From a checkpoint of a small self-supervised image encoder: 12.1M parameters.
Rows from block 5, named by matrix and row number. Each number is 500 + 40 x the weight over its row's rms, rounded and kept within 0 to 999. All counts start at 0. Numbers have three digits each. After the name is the row's rms in percent of the matrix's.
# convs1: 3x3 conv (model.blocks.5.convs.1.weight, 192x192x3x3), inputs 160-169, a 3x3 kernel for each
convs1.31 102:539617539475523527523504527498475507500492506515499473511504485486459560473481508509517478480540486470529504466467493468459459462506380501549513466472514373496489452563526530495499564481534509502477525478532542538483510482511538472507483455465482517601476528511576444475
convs1.32 100:523511523522523529519539514432514510452538559402428484560519523467512485445481427510484478485501544452457512503511425509534509445463389523483486544465474505479418461506498412492524491475533466435509481477488526502480481498499509476482513444405429547567431545528456440479
convs1.33 101:532578605536521520500500476499453497447412447523531508556616528499475465497386486439439478467492507506534495512489500510473481500477488519506514489494525466468455552614561511490544476483414544556553537441525523509498538563541492442502486510537560502425491512510473469448
convs1.34 101:510453522520526495537470462488402467459518565553566502552570526532521549521463519483451470473483503501500475465372425462563517570630532539449412532543403513578562494476514537555574455466489466443491521512486553573502500448486528438485527568550482447505508544566483443485
convs1.35 100:503495488544537457486594514504539573527420530516484543399502496498524503497571509423464490462457544561561539524528479562487506478442451514482514469499458474439450540507533458491530497562537502446506475490492514562495428480463404498515466569538541539535464465577552511506
convs1.36 098:511604540490545451451463445470408526471468552504504498516523509523529473458492452445455445462506521456513516491483520468505510483517478525521516485449466463443504585586469511516434474547454540504553550570514505585496528532551504463486480505504512502397527504464502513493
convs1.37 097:492593502440488519513521511454506491514563520502501460549520505533526470566559495449453475477496474475453420507599608490541534511549488510578530491523523512545519494482475460410377507456478438521489445543505449543483511522491475523482433460443477440501541515481547564496
convs1.38 099:559500478531523521504537535474472460478483462444490438495514484476521516509486496487546547482461591494489480427515497484509540486462474529505546532545518538522526577494455521458466505506476509521513491511506485480472503528550483473562502480490432388327423413330426395366
convs1.39 102:510488459432478506504413445539576513541585501532505430479539535470555448389415419541463491520531480487446463521577541503539499462443455511527533467464546462398537454455470405430363490387477449530469444518548451532534506507489507559508443433470492478493495496526491487518
convs1.40 098:476481541476486511457559576574545475571465439533494520459436444479548493519498519407446472451532506455515504551525452492452457515482476504539475450480453459549459562594532539465502503466523413453484438416406455494483519554528486463469522533518549528498546495474512460494
convs1.41 102:487546547395429555516477542454434473504452471505542453546511510522543498542507493494551507516487532555542504384408500468426542492492518412411436458519520414529551530553555478400498541535459453469534462462491504520473504493483496500506518492485495437526486453389490539402
convs1.42 098:535534491440492526430487542532556531566498488574446464531491485469545517489557529508510508513486510511518510528568531495455532502507495528413507503480475559519503487520587431529498460497525513481491500531496522504515471462471494508491484534572492540502550522502556492559
convs1.43 099:502507422476533438462503492487504480529497498530478462537521445568518424505472443500494475491543496467460438448477465485452468461457441488433504486421494522506454517488435505470461461467486516540590481447529459495552525471511494436440465450496488497493516446519514479495
convs1.44 099:408475445527505490517536527541511505468506523476463479552497470586461484547511487509536543476489534467463509502478464433472435480471465456408429457420357535463449494481522567534587534541494528458511476528509495482492473515495482524515523483500567511535521518517481507497
convs1.45 107:462494463514530534473494442442455467462562521451504501445499459511552490452519458448489479478492501486506435442481487432543489452538520500533517471485500490508484493533416513521500449476458535464510530517527512507440473518538480456476496491442497495379535579533450513507
convs1.46 101:514568566492497551510413485492458510519514436520533429519488431470474462503456444481481412567491463556552470484482493479401519459499498490434437477467484503482486476520483457541523505465434540462465543560532569526547478466426522498530529527501460465448488504429452494470
convs1.47 101:489494523531519496479500505466490533499505550495502472572551596516587566496545532515483469548479419519475481457552501416473456457541444458547518404467486486494538459430514552526539512481537463491548510509541448485493556529538545509452472507510443458517466500563523497463
convs1.48 099:476491521436431474447481482436411451433372373433444476534551549487556499431491460502545462492513454427447448393361404446439478551537583470447423499412426555527501508521525484507489451498442505487466475473476470507477505513483503512417505499487521475483438490543457501502
convs1.49 100:468564565488517538439541444443464488492536543440498578485519459467514462460482443468491498473511550487552481452468434537528473496598548543464501526493453559484502508546511405554501433474426495509541512519536503508509485522566471461555544500502416502464483601513447479493
convs1.50 097:546512460519478474557439502495491519463467536535511534536505529479556476518518524520541525512520514540513505479444460423403465574550541528459445457417418557572566509503515516503490444433435568581577517525505482482428523496506531463456539452481466507534509579571515498514
convs1.51 102:444514544450510513474477506425467416499497462476460450441503459496451448481457457427403379448580445409437412469523516444514498457501453523545525509516541491530519458504529508536506466434447394471485430466453435444466516479500551537465478504466518523483511520542539508510
convs1.52 100:459499494518474510452492475457479456469548458550453484499524511577456527460571533481469467502420432486558514466563486546502475506427489537511500498533541525507530499502490497551481465530506482507454489527514505538445471548496473472518456493513501476449525589507516487477
convs1.53 101:480523455484516462476469470526477504565442551529459457485503461412447472440420456515509500511495460520525451517471476531488446533541393481456425487496409465542500462501517468532557456440473518550484508588566494529477501491403489550453426461511512498627515488551524524453
convs1.54 102:572569533503486445488496486506451447512460467495491503581594539561536481483429491491487459512524496497546515525470545520491562533509516541567610510518565487466518558584519456420432446453466518539545519485540529489479525534551526502505508500509523453416480493483504526474
convs1.55 101:486437395503480397522521469452483476447513503548565551469464471482486455460502499523561578582491546553509544529484523503532509490503498550450532547519550490509546486426445450464441542612546539475458531464450501524484478480487541525505525505496501457473421500521496583564
convs1.56 100:415440433435360360474468409451497462528511464495504482486509528454547535471490532498488488486480533479552565441484494540539499464485482554526498559517464521538516487538512477517506520562483472531523486549472493531491463489490513508542529575574522521534570523518545537486
convs1.57 099:484461494522461434463528458548588584471562534493479455499490550507540566434568508488524519453489555448425512536561490485556513464406457526566502555549425484472471503452486449494466460566536481547550522594567417487494445479502501531519476548531498550471448475497548513517
convs1.58 099:511427394485447445427517508525545527520489476528544504454491516516454503575534470476460474466548528506542542527542527512544483497499516502475514515455564461420497558484465544423400440468491534519568485471505541540547529513510492460544532513477518507519527533397535504462
convs1.59 100:473570551457458518500473525496429540547478476520517538478497505526527425508533484500534477496499510472473437423439558517475606521514573432496512478526557462489549532516515512429418516451446481498521454459469456495459489546461513551502464449455485385442507506438511585490
convs1.60 102:498527544482465511545498461443466478511552518482534535500490485438514485452498530452490467435485489457497455467482465497527505495531544521567487479517437491605486536533522494469583475519513496432508484408467514500471503430502495433471540541558504480409520480483469480509
convs1.61 098:531531516499483493465504464449499439477495478512524538521544513520573494511538504490496491504467539493504497521468534532483582419500546567535546518518500470412490528519472496505500498519484502478503461476468492500529518449442485439484467515526483484425495484541530571510
convs1.62 101:525536534457522516528506533431415435516510565463495514518530534500580507499540527418397388437480424487530503504446428450457467508494449546546523532520457542559452520555532500544538547535552517457495479507493535534480516499488529592458536521491461501478485457522536503504
convs1.63 103:485449472459447514519500443481545498564553438503490379466503510509490501528513479498468503507525530523500469462471497506495467556484503481459473502489560494444548507484478475422424489468416364415460426471431456439386446503493456491550481477518526542515514524459491477439
convs1.64 101:455466521435458484467425412521523427510542380515439393489543509470513395451456409534538519522512506500435460460386485543461518447397502492480508511463613482454512513527483483524392463460471501489438514404523465496469478524496494487501476487427524495456541476471466514530
convs1.65 099:471462470426432499420481485534547493489455461553513444481450522513468431562570479517538560501517571468498491469458530512429581549440544399442475529471560526473532495481459467482405503453429538543516511498512501514495454506503498495511483516503497473438560545347538502478
convs1.66 099:503528514468485512500438478488503529500492497494515545470486446495485484505514558540543499486511569509499572487537497508538483460502552455456477496560405486561486458490522418462523509498487557492472488530497479506516490457473504556539467517579457439486467413501510498477
convs1.67 099:504501564503438555546461469474489490482506510530512516546537458565509465545527472554503509533545527531513506476479458465521492499546488506499518499527580419455471483492485529512466566553484474453529493437512521431475485426545548480492554496484489503488505514502485507520
convs1.68 102:531537585534453526526509498364403500422544510481498452538521544464387515528490510499508433532580466465480438387483529435562535487501510490529465495512469508496469536548554528415480541494444550510557579512480557526453555470480539438478552518469440460462477531491493488466
convs1.69 102:506435363540495395493496511530487533537450513520526447447488497469559492496510531458486495429515511425520524532554535511481454496486415532518487489510455461495414450421495522515499484470505496506492482476512493510519502567564470542573489513524462520557491489501501470473
convs1.70 100:479506490443501463466526429470459483480456484480501543441485435460506418480509480480447441493469492494509531445402467435440530425481523486469513521421500497450478485533460488531516498577495444383454471422509483494500507448436545508423537517488524491433477482540443494544
convs1.71 104:515455347575562397506553473506500488523493517490522523518502579480545510504535519488464460489456447491454472511511536489479557481444521519482543499519564519478502414384371496503445523572512539526498554499556503558542520539562518478497506559507395427441432480501442489483
convs1.72 101:485574574491473519503431475464472415484504465517495482516547478538483502471504500498508446514492521514526494486480516516502541472512534504503548494509504449530494524582556458472540510535479537431545494436518529491462537443475489412489550531534498474440512497542491536525
convs1.73 098:490405444492464518491479493508524479577527498493492475515475516508509512549555532442450493455531526500518503525485397592465428574474490534444454521493499532500523523477517487487468441440459494479478450465494455424457458461472447506508492480470540578516565552493424477475
convs1.74 101:523508488491540551425487543442472414422414439448411461534463508493467547503515494444485486476534516451395466429496507428469480448406474490472481536518437520449467543541497542575520420501474464512517504578537544480536473477457500510472475477451494515511491519526510481487
convs1.75 098:565603589493472439545468416441474536476545530495549540563601543501474503487457477459453457515567507524583560474491485458542495489563534526557523501500501487563571557638559526458461474436464542510525557485490540551487502507515501491520503505523542515536502464464501458516
convs1.76 099:548503440591548442519471431486491481445497507524529475498545504514483536483508528498524523457504523513521537580538526482518489533547517549558525552549543471484546481468483554536487478465476488477469492469454434491505506520527513563530476484508529438456526450480490430469
convs1.77 099:520595665484445551560469494459477522513556534511550523536547553509495475522503495514481391558495448571584523431497497513551514544602539550535503529557515494533526495609615473449485526514482547467514521511496550561522502442479517471458568547527421514524470531504489515514
convs1.78 101:474426585474392455584452508493498445491495447478501477557559517569509518609568509527437403517493417529523486520484466475498458482468489556537469530553495556510521441418486474464454551520532478499512470509535492484501478546487492559557554564511506479445479501492481509514
convs1.79 099:478487570516531480474485532471496494531561499558555563491558522516471551503559518490473507533479464588509470501426498566507501521483479522456484476472441483440460535541571564586544480523484522507468562517489557541533468488453502498518477522519486528559478531509516458464
convs1.80 100:550509467560484458533566518410496471429532480443493537515506527517446516482490502513550513543503501532510505433504521490566521481505439507537521483560511470443434517518512501490542513547516533459484523453488487517469491525568519393562604540498445474484440546554454503511
convs1.81 100:497466505430495474467526523505497477430452523497513481532415499470593463442498452527545525546527549511500470431489394427483464510492488461495433456473399424515510527479498481507515539483471517532516501451488550510486529549482517550478471467442463482473444460458516485466
convs1.82 099:480479466507550496502512507489490494509538518534510442465479465499515489497488469546497496556452470568483498477555470436540444483524421468497489523501523445485480505455500531544533522492523513495404508543470469457457527443423525521462498491473478471581457477535520481475
convs1.83 100:487571596366431574492451474487509475564574409527528467577580489527536448525530483522454371509543408495531433448419511552487474504447462494432499481362555513396520563600588467427413511532491422505528457486556521518497472525522500502520496503467468501510511504494484539518
convs1.84 103:535495477503496495514534496528489521484476467517542506529490501535486531524545545448470468498496508478500523519508526499498509560532586486486538465470492506467526513485453545517509490511477584583560581514572541611593550540577576488545610566533528474424530558489504464478
convs1.85 101:503528563489520493486488458476452497476521492464500490520519536501526532527513531454483505509487508499490483441493498416498496512552561526566537458533564471525551573484492566493492481480509576568555570493475511496497564486495573512504509465528477445478572495486532513462
convs1.86 101:512516526547505570496512558479515502478457432471468458489520516567427620518561519511500454476548468477474459532516491506519445521497503519457484481521480528480476507526539502551545480514471520577576585587609555597612587562578580545599555574530466517534484526482499465494
convs1.87 101:506477497522491606524532518482506448503458418466418460540557483528484527485473413553526478542553461519451391511507445492537463487472442458497462488539406450502423533508427513525515495447482520546528538550483562509506525461460486499425494459420468527466516543466468478547
convs1.88 102:403412432540510503513525560557538494492466534449589536474464552476559519474556502516487486488511490500513502525478479497471479505518503385361461491483512493506489370419470405453467520535523469526503527485549540567565466514483477489523522519488467477504424468475394469495
convs1.89 100:462362427506424482533499499522535490468476492457484541443428480500470457553575516567561527552510543523470492534494490516557536553516601459441480504509506555533542462438457433410416501504473481507489556508497529529535480556509529529525564559522506488525504512460476479520
convs1.90 097:493488441450487475483559533485435473452427506485472439491477469506517507509547490533575548541514527429393416476478503518502487520511541454510468508449511505532569511485484504468493474504446546466498493489477485591583518502509518505529456436500424407467492447445495492464
convs1.91 099:498501494493527501522500522497505515489560550529497533529476527544466481508503471530536548490512547458461469490588526447581546393484481538608588509512522433495492479500492547486488572519510540517486448537515439473496547532509467527538448441519489470461521549546574561516
convs1.92 102:523551529463497523496381441533531487538530472468512390469435461474517462462465433400432416408559436480508455535542476552554490501519477507487548513489621503529549552542520559563479454448464502534469450479495383422441502557506423542518496467454514512475579512469393451516
convs1.93 103:420497558411443539461468542495547498482486427519514486499442381498465471523479465516474471530478458536519481506524481471468456472469493499477536477501564453501490476507480489448443449470439504492501549484512541515490506520505501532509541522479513537518510488434498494494
convs1.94 100:475493563509462542433426511564600531498417486449517492384379396465486487517511503472489460514539465528538489535501474522443485493512491473462475518525529510562497456507543423466573427479449463488557466451548424488541481502524469473520498524534527523537493468523469504471
convs1.95 101:477497477457462423469489495525466515557504590521482440506556478462543449405448474460463475412566502397451459518548500456479467459459382540587478453515435480511498432413485459488562473461516451487459447544469416504504487529502483522483444430479547541559501545620480508508
convs1.96 099:466506496443486556478490543509552530455466387479445459438382435533498468555568538496446438482445442466486501438502523477500454584562547458485470453560526514582599524520522491470486434404473494525536441473481475416448490525497390464515488465534523541500510500438515516478
convs1.97 100:516515494451473463471503506487488472475477468486462436448496484439507481406424474541529529490496471484451519453453504464488503519505471531536534562513567484494543456498488443494464519521479408448440442444528442485498496495469521510408524507490513513474514453504515480488
convs1.98 100:499468509461498557523542584517542518579574496565577536551491556550396627581559562573507522552492509562529567512599538515504430508528486547585486467486409428479441396442530468416492546519564537513562510504539582520540514521480487543495590599544470500581540493468518451435
convs1.99 096:458475487505471521504514558453407421376448444442430492490551538514496565491528539522477467494483413469473445425470456407460405403455441566575507538516486546561508431482506473482596478542548469484477515558623489485467532499465527546537502546538472475484490489538466480502
convs1.100 099:523420443556508450507529505521573529566486474584471430441482528451518552456461491562556497628466428519465452526549521524509522491409451527495521464513526459464527439412447542518421491497497549497511520534513553527505528495521575524428559520467452439465517431502502482542
convs1.101 099:526426457569504474533524437522539490517541448480499467510516488519506549517524512526473483474470421468385416519518536542530527523476525521506538511549576528490515460470415543537464510540489481479454500552499474511477515551548511540541502506466508508495510475511499515563
convs1.102 106:528442463525482431529539499487562512462518455478492386406333411396474417480469484493454499528530528521496517491536562491483547522454495456509513480472573502388517491442435499483415495514485524540522558469556538517486452422504508438477516538512520561479541514516491506474
convs1.103 099:539448429505473440461441479444470464377469570481551544543501506624504421574506497452515584426517624410509595430467449460508572418465499528574487546533493485449425514541497550482482531480509515547540505483511514523571504498512494460532461501559487460505502525503576566493
convs1.104 099:531507516496529527456467511505573534538505567541537564506472505501427529493502494438409448474515495470544544514638543502547492479485459521568562480537541465472500497466537475502461505479512494504525498450487481467475545521515501486513493519498476501543461491515559516490
convs1.105 100:531500483533521419463556449508529560495513518520501508493491508515570515466453490509532494521512518467514475452482424483461423459343391531443489501478437486462477534539551483536512461517494484449473491461439529506519480501507529536473487519493533556597401505579476517495
convs1.106 099:540506492522476483510524488473479520462446488442414468509563539529459538498490530516524517482481489463481449417450481498483514472494497455482516480520542473485544506538517507506526515566501525510513559558531519516434461501431480434461458514483464487469464474496498487498
convs1.107 099:474504474456504410527553499559558546520523464467475448472446446444480538506538520458440479477557491553538553522516552497480502557533591437482516483508523497488574476511520419481494518497497480534501482528464438469456466471455533563503518536552590562588466437504478563556
convs1.108 099:495430436485523563457524527505536483457563473438446404476439543495501534515572574539556524555513471454415385512561459509545487497499447503490467513506500493502484478437479514471500488500475496534480554602460510440411477471458465506438487510446476483539507495454539492492
convs1.109 100:460500507538537515525579466455512547443543516472477497487491479475507440509566461521512499541463487516456473497501422547529501535490476541457453500468507528429494475471460485535544457594539470490522497479578490526521459529504471489514499552510480529459438516541395370474
convs1.110 102:521524502466524499440434525473441543448367475512505499504536530489586529455480491513541514478518462503517471442443554451466531455507467455492495466447504466526523510553522544551504504461479500532530496467468479446469492496475495501475457425414486506550492466457515508496
convs1.111 096:515596590462542565485534484497402504463430504516518473534484494483532502478514471523519455521483454506516518470497516449475467508515424534570523513508433469315361502567529440524566433494494508547570507551569439507510582623550565551466504527472462448473538545554460425500
convs1.112 100:457459479467462527476554463491508467483478456467500488533504514478567538440448484517497491520494521496530482570565508565534538561493545556519553540531600564547529477451419500436448397403417496487495521476524514490503491530472486472524507424475468482471456475380377492450
convs1.113 102:508513586517460593513474555477446498508505482498511514479468509511453556494467538536492457553500476520471430529521482529544547509508528487483498504509524551523455481489513514464565525437500533520574528463511500503525552466478558403482553468489489513538460493497498458478
convs1.114 100:429499458458463398551485454528512497535577468492427472527515507430461558506471524505504497520483510494484477470432502522501540466448536457440463474525552497444519434470446450424420542511492503535473486495531483517508505543469453489503480519536517501486500469458411502506
convs1.115 102:508517480490499500522468482500492493454449455492451486488478442521521533490478497504492469510476475476466469461418413468495428550586520438425476504570535536551569508525526493513522491490498539508493524528558493520514462469522471522555483531550468503479510526456492488505
convs1.116 099:429462421554492428482510429511527515506554495467532537416472447476570510441548483510519517508443506488504475453498495530539501521540553481506552472438478493440434433475453478530522478500437531583517557570554497526466521593540527537525538562444507511440458538518398494504
convs1.117 101:503477529456562543455480530547501545490423597535577506546511499532592469517464482473522472512513476518518505511485429510420457555568445523454441542444466540590565488463471528553567460352470497534499525513502469539510542532476482511471436496503484511605475514518511449423
convs1.118 097:507520462574541487547545464583514457601497462533498493505545591570542602543573556465483516457504537499492514558478504555493496499459497461464502499518556526457472478510516480546516505565540515525501529516553491557521496553584495531516474542530553487476486489505473478563
convs1.119 102:523495465516474521493468508488516469484494477446450473480489488475539505489534538509521486505511440476444393510539519478503491492489506493496521512507494540571478509498510490485500423401441570552539535433497529435494534517523497471513513438473481490516514525478496503518
convs1.120 100:487499456507555454493522474468468469410529493438518459487516534572546507525559459507486532469526472494512519549511520522554527535514492543548525568551514543562511524549463490580518483509508523512547478534556529528558493471505516553514527527484519546451457503471422472529
convs1.121 097:496386422515462492502478470473518501453539511496508490527458466575453443550508510484548562436488520378432517507527480438494429528572512477522514495494477524605497514446451572475544527487466508492490487514546477490498549496515527500538518500562499475474575456467612478472
convs1.122 104:481447374531449419551534411521551526475504506472542527499472454511536457513493457521497521507485563508511491547499489556490516490443520536408527503458567490450548453396386418385296474459465471493512539555507506544503456493540488527515494483460436488435456540463434496565
convs1.123 099:504478469499448534476432455520527478512542444513524451469500455566550430527533462486468459504443450496483463510480467477492491431506449563443438461503564440407422493482479539474458499490451499483476525541582455489475488530532481453540477453480512469501474464486469523484
convs1.124 102:471504460505556543456516516500592557591538599558559542542537480518489482518502480511502493540511458498477442478532544535531542538587482506448451483455429446532485491468475479462495478470481509494482509548558515531523467503480412481484389522505527491532517451487560516481
convs1.125 098:515512470534544477500461495579464516522438512525479510442525553454556556427510496495543583472523561468479575502432496483464546471475483451495476510510518463519464449487499466555495496501506492495448481468486467503470444492489451499476435448453561499515514554526487540537
convs1.126 098:470444534536411509550520510535529475460485447466496502522519496553565516582598542527474470526509425488511460590525574513513550547515580507516538503516539562557543415425460466477472481509481471451478475435444483462475481562573515469480527489455515482457472498422477532467
convs1.127 100:485529561525516566506488581480513525543425442521443454506550550472547535512496532525470489521461489559568509539539451605404463513391399569509477539496455531434401451517550452490549527513546523486497536442478603520474502510459566488480548502499436572522422517495458503469
convs1.128 101:500508535459481489451460532459503445506546460439511395485525445500510455455456452478476449478530451435498442462446433449510480434493394467486471514517509448516480510514510503522505472482478487515451481527465496471478497467429522501401407414432508514522492492496500513506
convs1.129 099:523518494506521530425497470507476487498431508528533492482469486510488486544538502505466509587507521536567531541430520530456548517483511491493537520490521522504482472536529461522483422473526514467510494508537540545545515489499539473487505531540467451462388458476493492497
convs1.130 101:513603605510569531470496499500464545548465479544544501571575570478536543476481525464463457498482464506542501519563520548486489520554510549532484519524452542563518568626569457528564456501518525454550528416451525482456517462507479455509486512547478527529480514537525517519
convs1.131 101:522486479507480470507514476343429444358435505480527517550565556525530519529495520479478476481464501486491477413446493411452504359446472522514536481474515497410467501485472487487471493491503446425436445350384473395399537472469524451440547486512468470470470513527487498545
convs1.132 105:492476430499483338462495415547512566530567534511537446479435493437459518459440478525500491498530504501512510492577522458539452487549434491575486436526467467495517478378484497487486465480486532531522518579522517533510498479469522521479466466501516539583517515509486495485
convs1.133 100:481418467441519489461510490523450456512530512496490543508488511461509498442483528512484513477495516514488464494418343521520398585521529466356410494474427522567529464516552494509551436465474450429455429503437477488489408447524410482486449508528520493465547492478475484497
convs1.134 098:496523514555509508532554504519550502461506498491513543507482504521397477575488476533552532551514539539552528507575490532612523483532485553590479566625420515557480521572516560530531518526477511551517512563535559523487484559520494492536485487435520556452492534498481503510
convs1.135 105:519489520515506509520506486372400511395323517497481530539513552469598517540558522501509525467494519448495513458481519471385545458458557493509473526443512526507523541511509485532483501486454564554532543319489519422515506431513527432468547475504469519490527533494507524501
convs1.136 101:457408397484429376547468463489447482537516578528529479540539489582420448512469502460465505459501512463498524433474465456545494454500535470491479500485485531522555515494469552476512523533506575540523582560536531581497496522527490478516539545525528480495523502502480503503
convs1.137 104:485432450514518438455499453453485505511520513478523526447452414517569453460503413492502480526526517487505450450482472464490495472465508500465470473493520474466476516479432487507430445454425532515504534490521518519490497521490494469497521490424458473464500573486424510490
convs1.138 098:545487527472483490480552540484497493495520572482494524535509499512494534469492552476533553466580565442542572492454392549571437537559490526454375532452491514550547518501518503465510500509540462477518437507542487527553512498479517482527485519559473540533546487461625492480
convs1.139 099:440464452493453437527512474536491497479524518448587538422542525491510517547487488486498488478456527507507518503474479505515540526513512529521478513518479504455528532499487517515490544471466481509499502550521513519526486515515507505511534517514564543496520509479478529479
convs1.140 102:515537569504444537495498525418428443487491438495455514530562502525382473523490491442508473496614560374447431446475526483509516488474554474479464495536549561538520583561550519483509489500470553572548500449508519487525548564525498449532419422478463475486548577502533565495
convs1.141 100:470463485524497501510553548478458492486493519478475473555506532489501485470445491509522528539517483506462485516504507527524541498465461511510542504528521484482458476483498362355442468539519497494474476452430547522522534533503505490461492453453477468504448489473493512467
convs1.142 099:506458474533494498518559526482491491466496476437459530446514543486520487557524469521518511548469516495515522449445516498495505472473485519568526525495510506496485534543493559504441527509527546525528533516520551509554508525563531478536537507515472486474468402434390429462
convs1.143 097:491493496456504548510526471451457482535473460461505497549584527524577558405451439554536557484494472482469465499532593556520585428397420545542534544486538471431450534504467445512495489527452476538452480494473481515503559573521557536532516440392525454473533528506490588529
convs1.144 098:462473446476499477466490493554526494501450436468441451500511457532573506467540507558566477594483450504494456557525477580448456518432474540445488498451518517484490487540531466478463449505510545544514555523499540535497559494421526545422478450433540556554529492531495562521
convs1.145 097:503521488497551518580595505525498452585496527506528563507517544534573551495517542517457496432447475497463477561533502556497498514516534520518558486503559519504565484495493484512513535577592437446443383457489442449467463557562457566559474487523484463485554489514490519596
convs1.146 102:531464461503497514435449487531533532580531478527430464450468469441497462413493443465497499406475527410433477533519454554503446524476473506475485482453438473513462494451464441436471424365411520450434556456386479462431474453460484507441440466414547537535556527490536473470
convs1.147 100:462473525491491517478518489456495480543456456474454517433474529436398510473475495496479511449508508476518535510444440582408463470476509460405452481442503447476498475476484424474478468488433479525538490448533463515544474516545445475523490545505471464425484447412440420450
convs1.148 097:513550535505478568555535517497484487444492479495490483464486485483525476520492494547518519518481557513517466431437490467458520518440473507503522560547550578522524504513522486493490497504448458463495463465489522468464521506559511469543572507497411398408368430399383414385
convs1.149 097:490551691464468679468483571520500515532493469505491529489473502432453589463489536534506462569529441551531436505483471519537493501528507500450471500439450470473454434477560471455584494483530528520535534515537557531594511515517514508489522492487478476523468511459468507502
convs1.150 103:484492480486491491493424459430413475340461549517585501506492486491578500472512547470509490460537540419458441432429464391432450519505500464496548506388496495498548480502467526522504493482491570585535500454476505482449497453446484493405503478518498485488533477473537497511
convs1.151 101:515493402525499480531525495506524517448513537488486517488472523508537539576557541503515488469478481437454522506537497514531510503509499507541483541585490550603552491462493466515537480455499547498487502525489440481467477453482495487494498497527504522547474505543565483532
convs1.152 100:419493649419435618503497544506492505533511483491514504521492509467449525499488483527501489527488467498475486490471436519535475558588514463391416510441443534522483523492553524478574496494504540506539531511504528470466486503510514552492493450469511466443532448450501477455
convs1.153 099:523468524472512519468479509562553525525431459489437399512510478478517464484456445456464486470532495519495522543538516497409459539462496524512520501453472459443439525474544468540507415441462451488486408416491427444420500514486450475473464484446553534574533509459527473465
convs1.154 097:540536502527466518517473481520505495569522536564522511484485536497434544490540509494504533494531583468481531514501495507522480532539477465487457464430426427517504510483513541474481505442428515506512525478471484472457486493481524500443474464435526468475501429495532474455
convs1.155 101:465496471485551500464467452506456462522502494503489510509512525527650511462534465526553499558496545516504501451511519492469560459473533489549506513527504427417480513516470481535458484545432501470495468513548427491470536508502544492441507483463466470433493506497446546480
convs1.156 099:472425437485446472450500492530526507521473490488513568514457504495478505521523503524510477564468505485499506520532457560525518549491563526452476469534509493488483486506550486464487451511492505516478519533459472489475495439465469434455450455462539622535555551519524570509
convs1.157 100:505479432498528510517515532477484541452478532506505441515489484480527495494551508515484466477452512509513543474410450445455449510581524414398456456467508526568538556465470582507427526455489486493448510512491474517544519508527538545543544521506451480532499538502488478526
convs1.158 099:499486512498468446530506495493492463488483475461544537547505523491569518471481501506471501543489516573562522500407412538491443528510505476453421511475458484455481515535522439454446508485524478452447518495518554531522453479504488470503562541526510556552476542480436463494
convs1.159 099:486472540522500506535523581556504513577564564462439499521528563458532641527575592527525482527520492533520496546438459572490467471515465490487461484522439496549528436485521446503569509511551508493484536565492521526510459496487491521497522562543537497495515440530468455480
convs1.160 097:505502479478483476458507530534471536491470511502460511455448472454456446451461501508508481516541539514527507500474491547517553571494532518524531496523550460495558543527547513509523514566538479482466505522493461503487506504459506508522514544544534503523486467508503471512
convs1.161 100:498478430498481490525517497439474489410486575416581530563541557565607537557570481461471550445525621428491577464503510456505556453510515498480491550560398509501440541534466500510459477451473488533525498465545450473528456406493468511526424467519458490474497462498511495492
convs1.162 101:455465509430451512441480499553574524552497471467445484504479509510490501533556471426419423446541472430529486563508473573486466573467536553421509503429555532452543560574519479460408445430473425470463399511481403492469461528481454535483473502459551581522509543504438508467
convs1.163 100:497481467441459505466503541439408504475474493509557508504465500527531438550550501512512514516498546524474497347455518409455527457473537396471451467503525433513532522520468474471448555493516506495556519488493507444490502526482522510500481466511425447480513506428594550541
convs1.164 101:509530455531490538493520507496525529479549422495427490501500489495467505556506519494507513528466493550512469509491525474454537476491559406450446479527577494506551511535500501469497499507505519527463562508492499500492501539487510461557480498536430447480467516408471480486
convs1.165 097:502516550520557511519496488513511499499503475426412470515601478546546462518503431517507457549491455509467449398451461438436513469419499433432508507429568537431512544532498573568493538481421513488483479507583445419499522506496512549505533489468574556512487509552474472512
convs1.166 103:483572689497526513452468490502535532503517513513498584484476486436379434478392453437486457503462459571563547530529547507479577544560601502489532499457505527513497545534619469499519473442490573590557524552475532500457510528507488520496476458497549512506495519521494472519
convs1.167 104:525524527507514541534435529479441425435336450451440486524544560521603530511535519493487486495484430478468448473448462452433443491526475508516445489496424550582463503501489539548553499440495523545526559498494551443532476464479510531457505504454525512513523517506515483475
convs1.168 099:563494462533480519496516494487469565488521494545509542514506515523527573494518550496528508544533523553546547447477498489501475500547496508558521526503495420419421470498522498472495501495499489386436478411418464490461464439472489470547483587520474563573546522481542463536
convs1.169 100:493559546473540555459511541496542501553550512433468470490507519508529510531551500500468451498448468475466524411486454506500456487478469510525466534519514554520518561575582523556500490456505480510521437579540526524516501539507556620489508498441533563576517497517504484503
convs1.170 100:498586538425543563499479527505478451456472430491507522526546503566510553564549527519479472528501466582523475432455518461501523446480572420437452481548568493524578514559547466522508536498501523533506496525522531503485560559483501571539457484490411419512466438430470514502
convs1.171 100:448449410449434418515472396501467506520517505500499450506477512460502542463486496479486502409467559445556572558510489516545483534491483550520483514505445471434489491489498518563518545491491452470497478542451533549502412496533463586583520525530512511541572486439510478480
convs1.172 100:556489463562523476496443493439420425446440470505495551507531490529585478513526485541490511530470522528527546404436498413402576340473540519566541486504454474423414477481465525554496535488456555477484493477462498489544546509485558537482526497428463478473485547559530595484
convs1.173 097:536486480472500521480523484476523487616502522492457536528530541533567564480538532476425479441463521479509539434481468520464456398387390520467522489530538400467452510486501516473482512530515459558552445474548492518532517456493453534592440479479420492485571455444504477566
convs1.174 097:440456463499477438504486471558476469595447523506492495498503503537452533518487529424496567460517534453505568529523493581539490500509494464510531517499533528523511546463489534470549500495531507507530506477479502475523437551569470477543486471515581451486522479512475478501
convs1.175 098:483471455484496459514509428490526559453555541536523493555523485589499492512509500443492569450522599489526561469490510455513498431457527482477499518462509453442509597496442552478526537488512533527558494481560492523568592531551557467533534483534556462430550515475524506500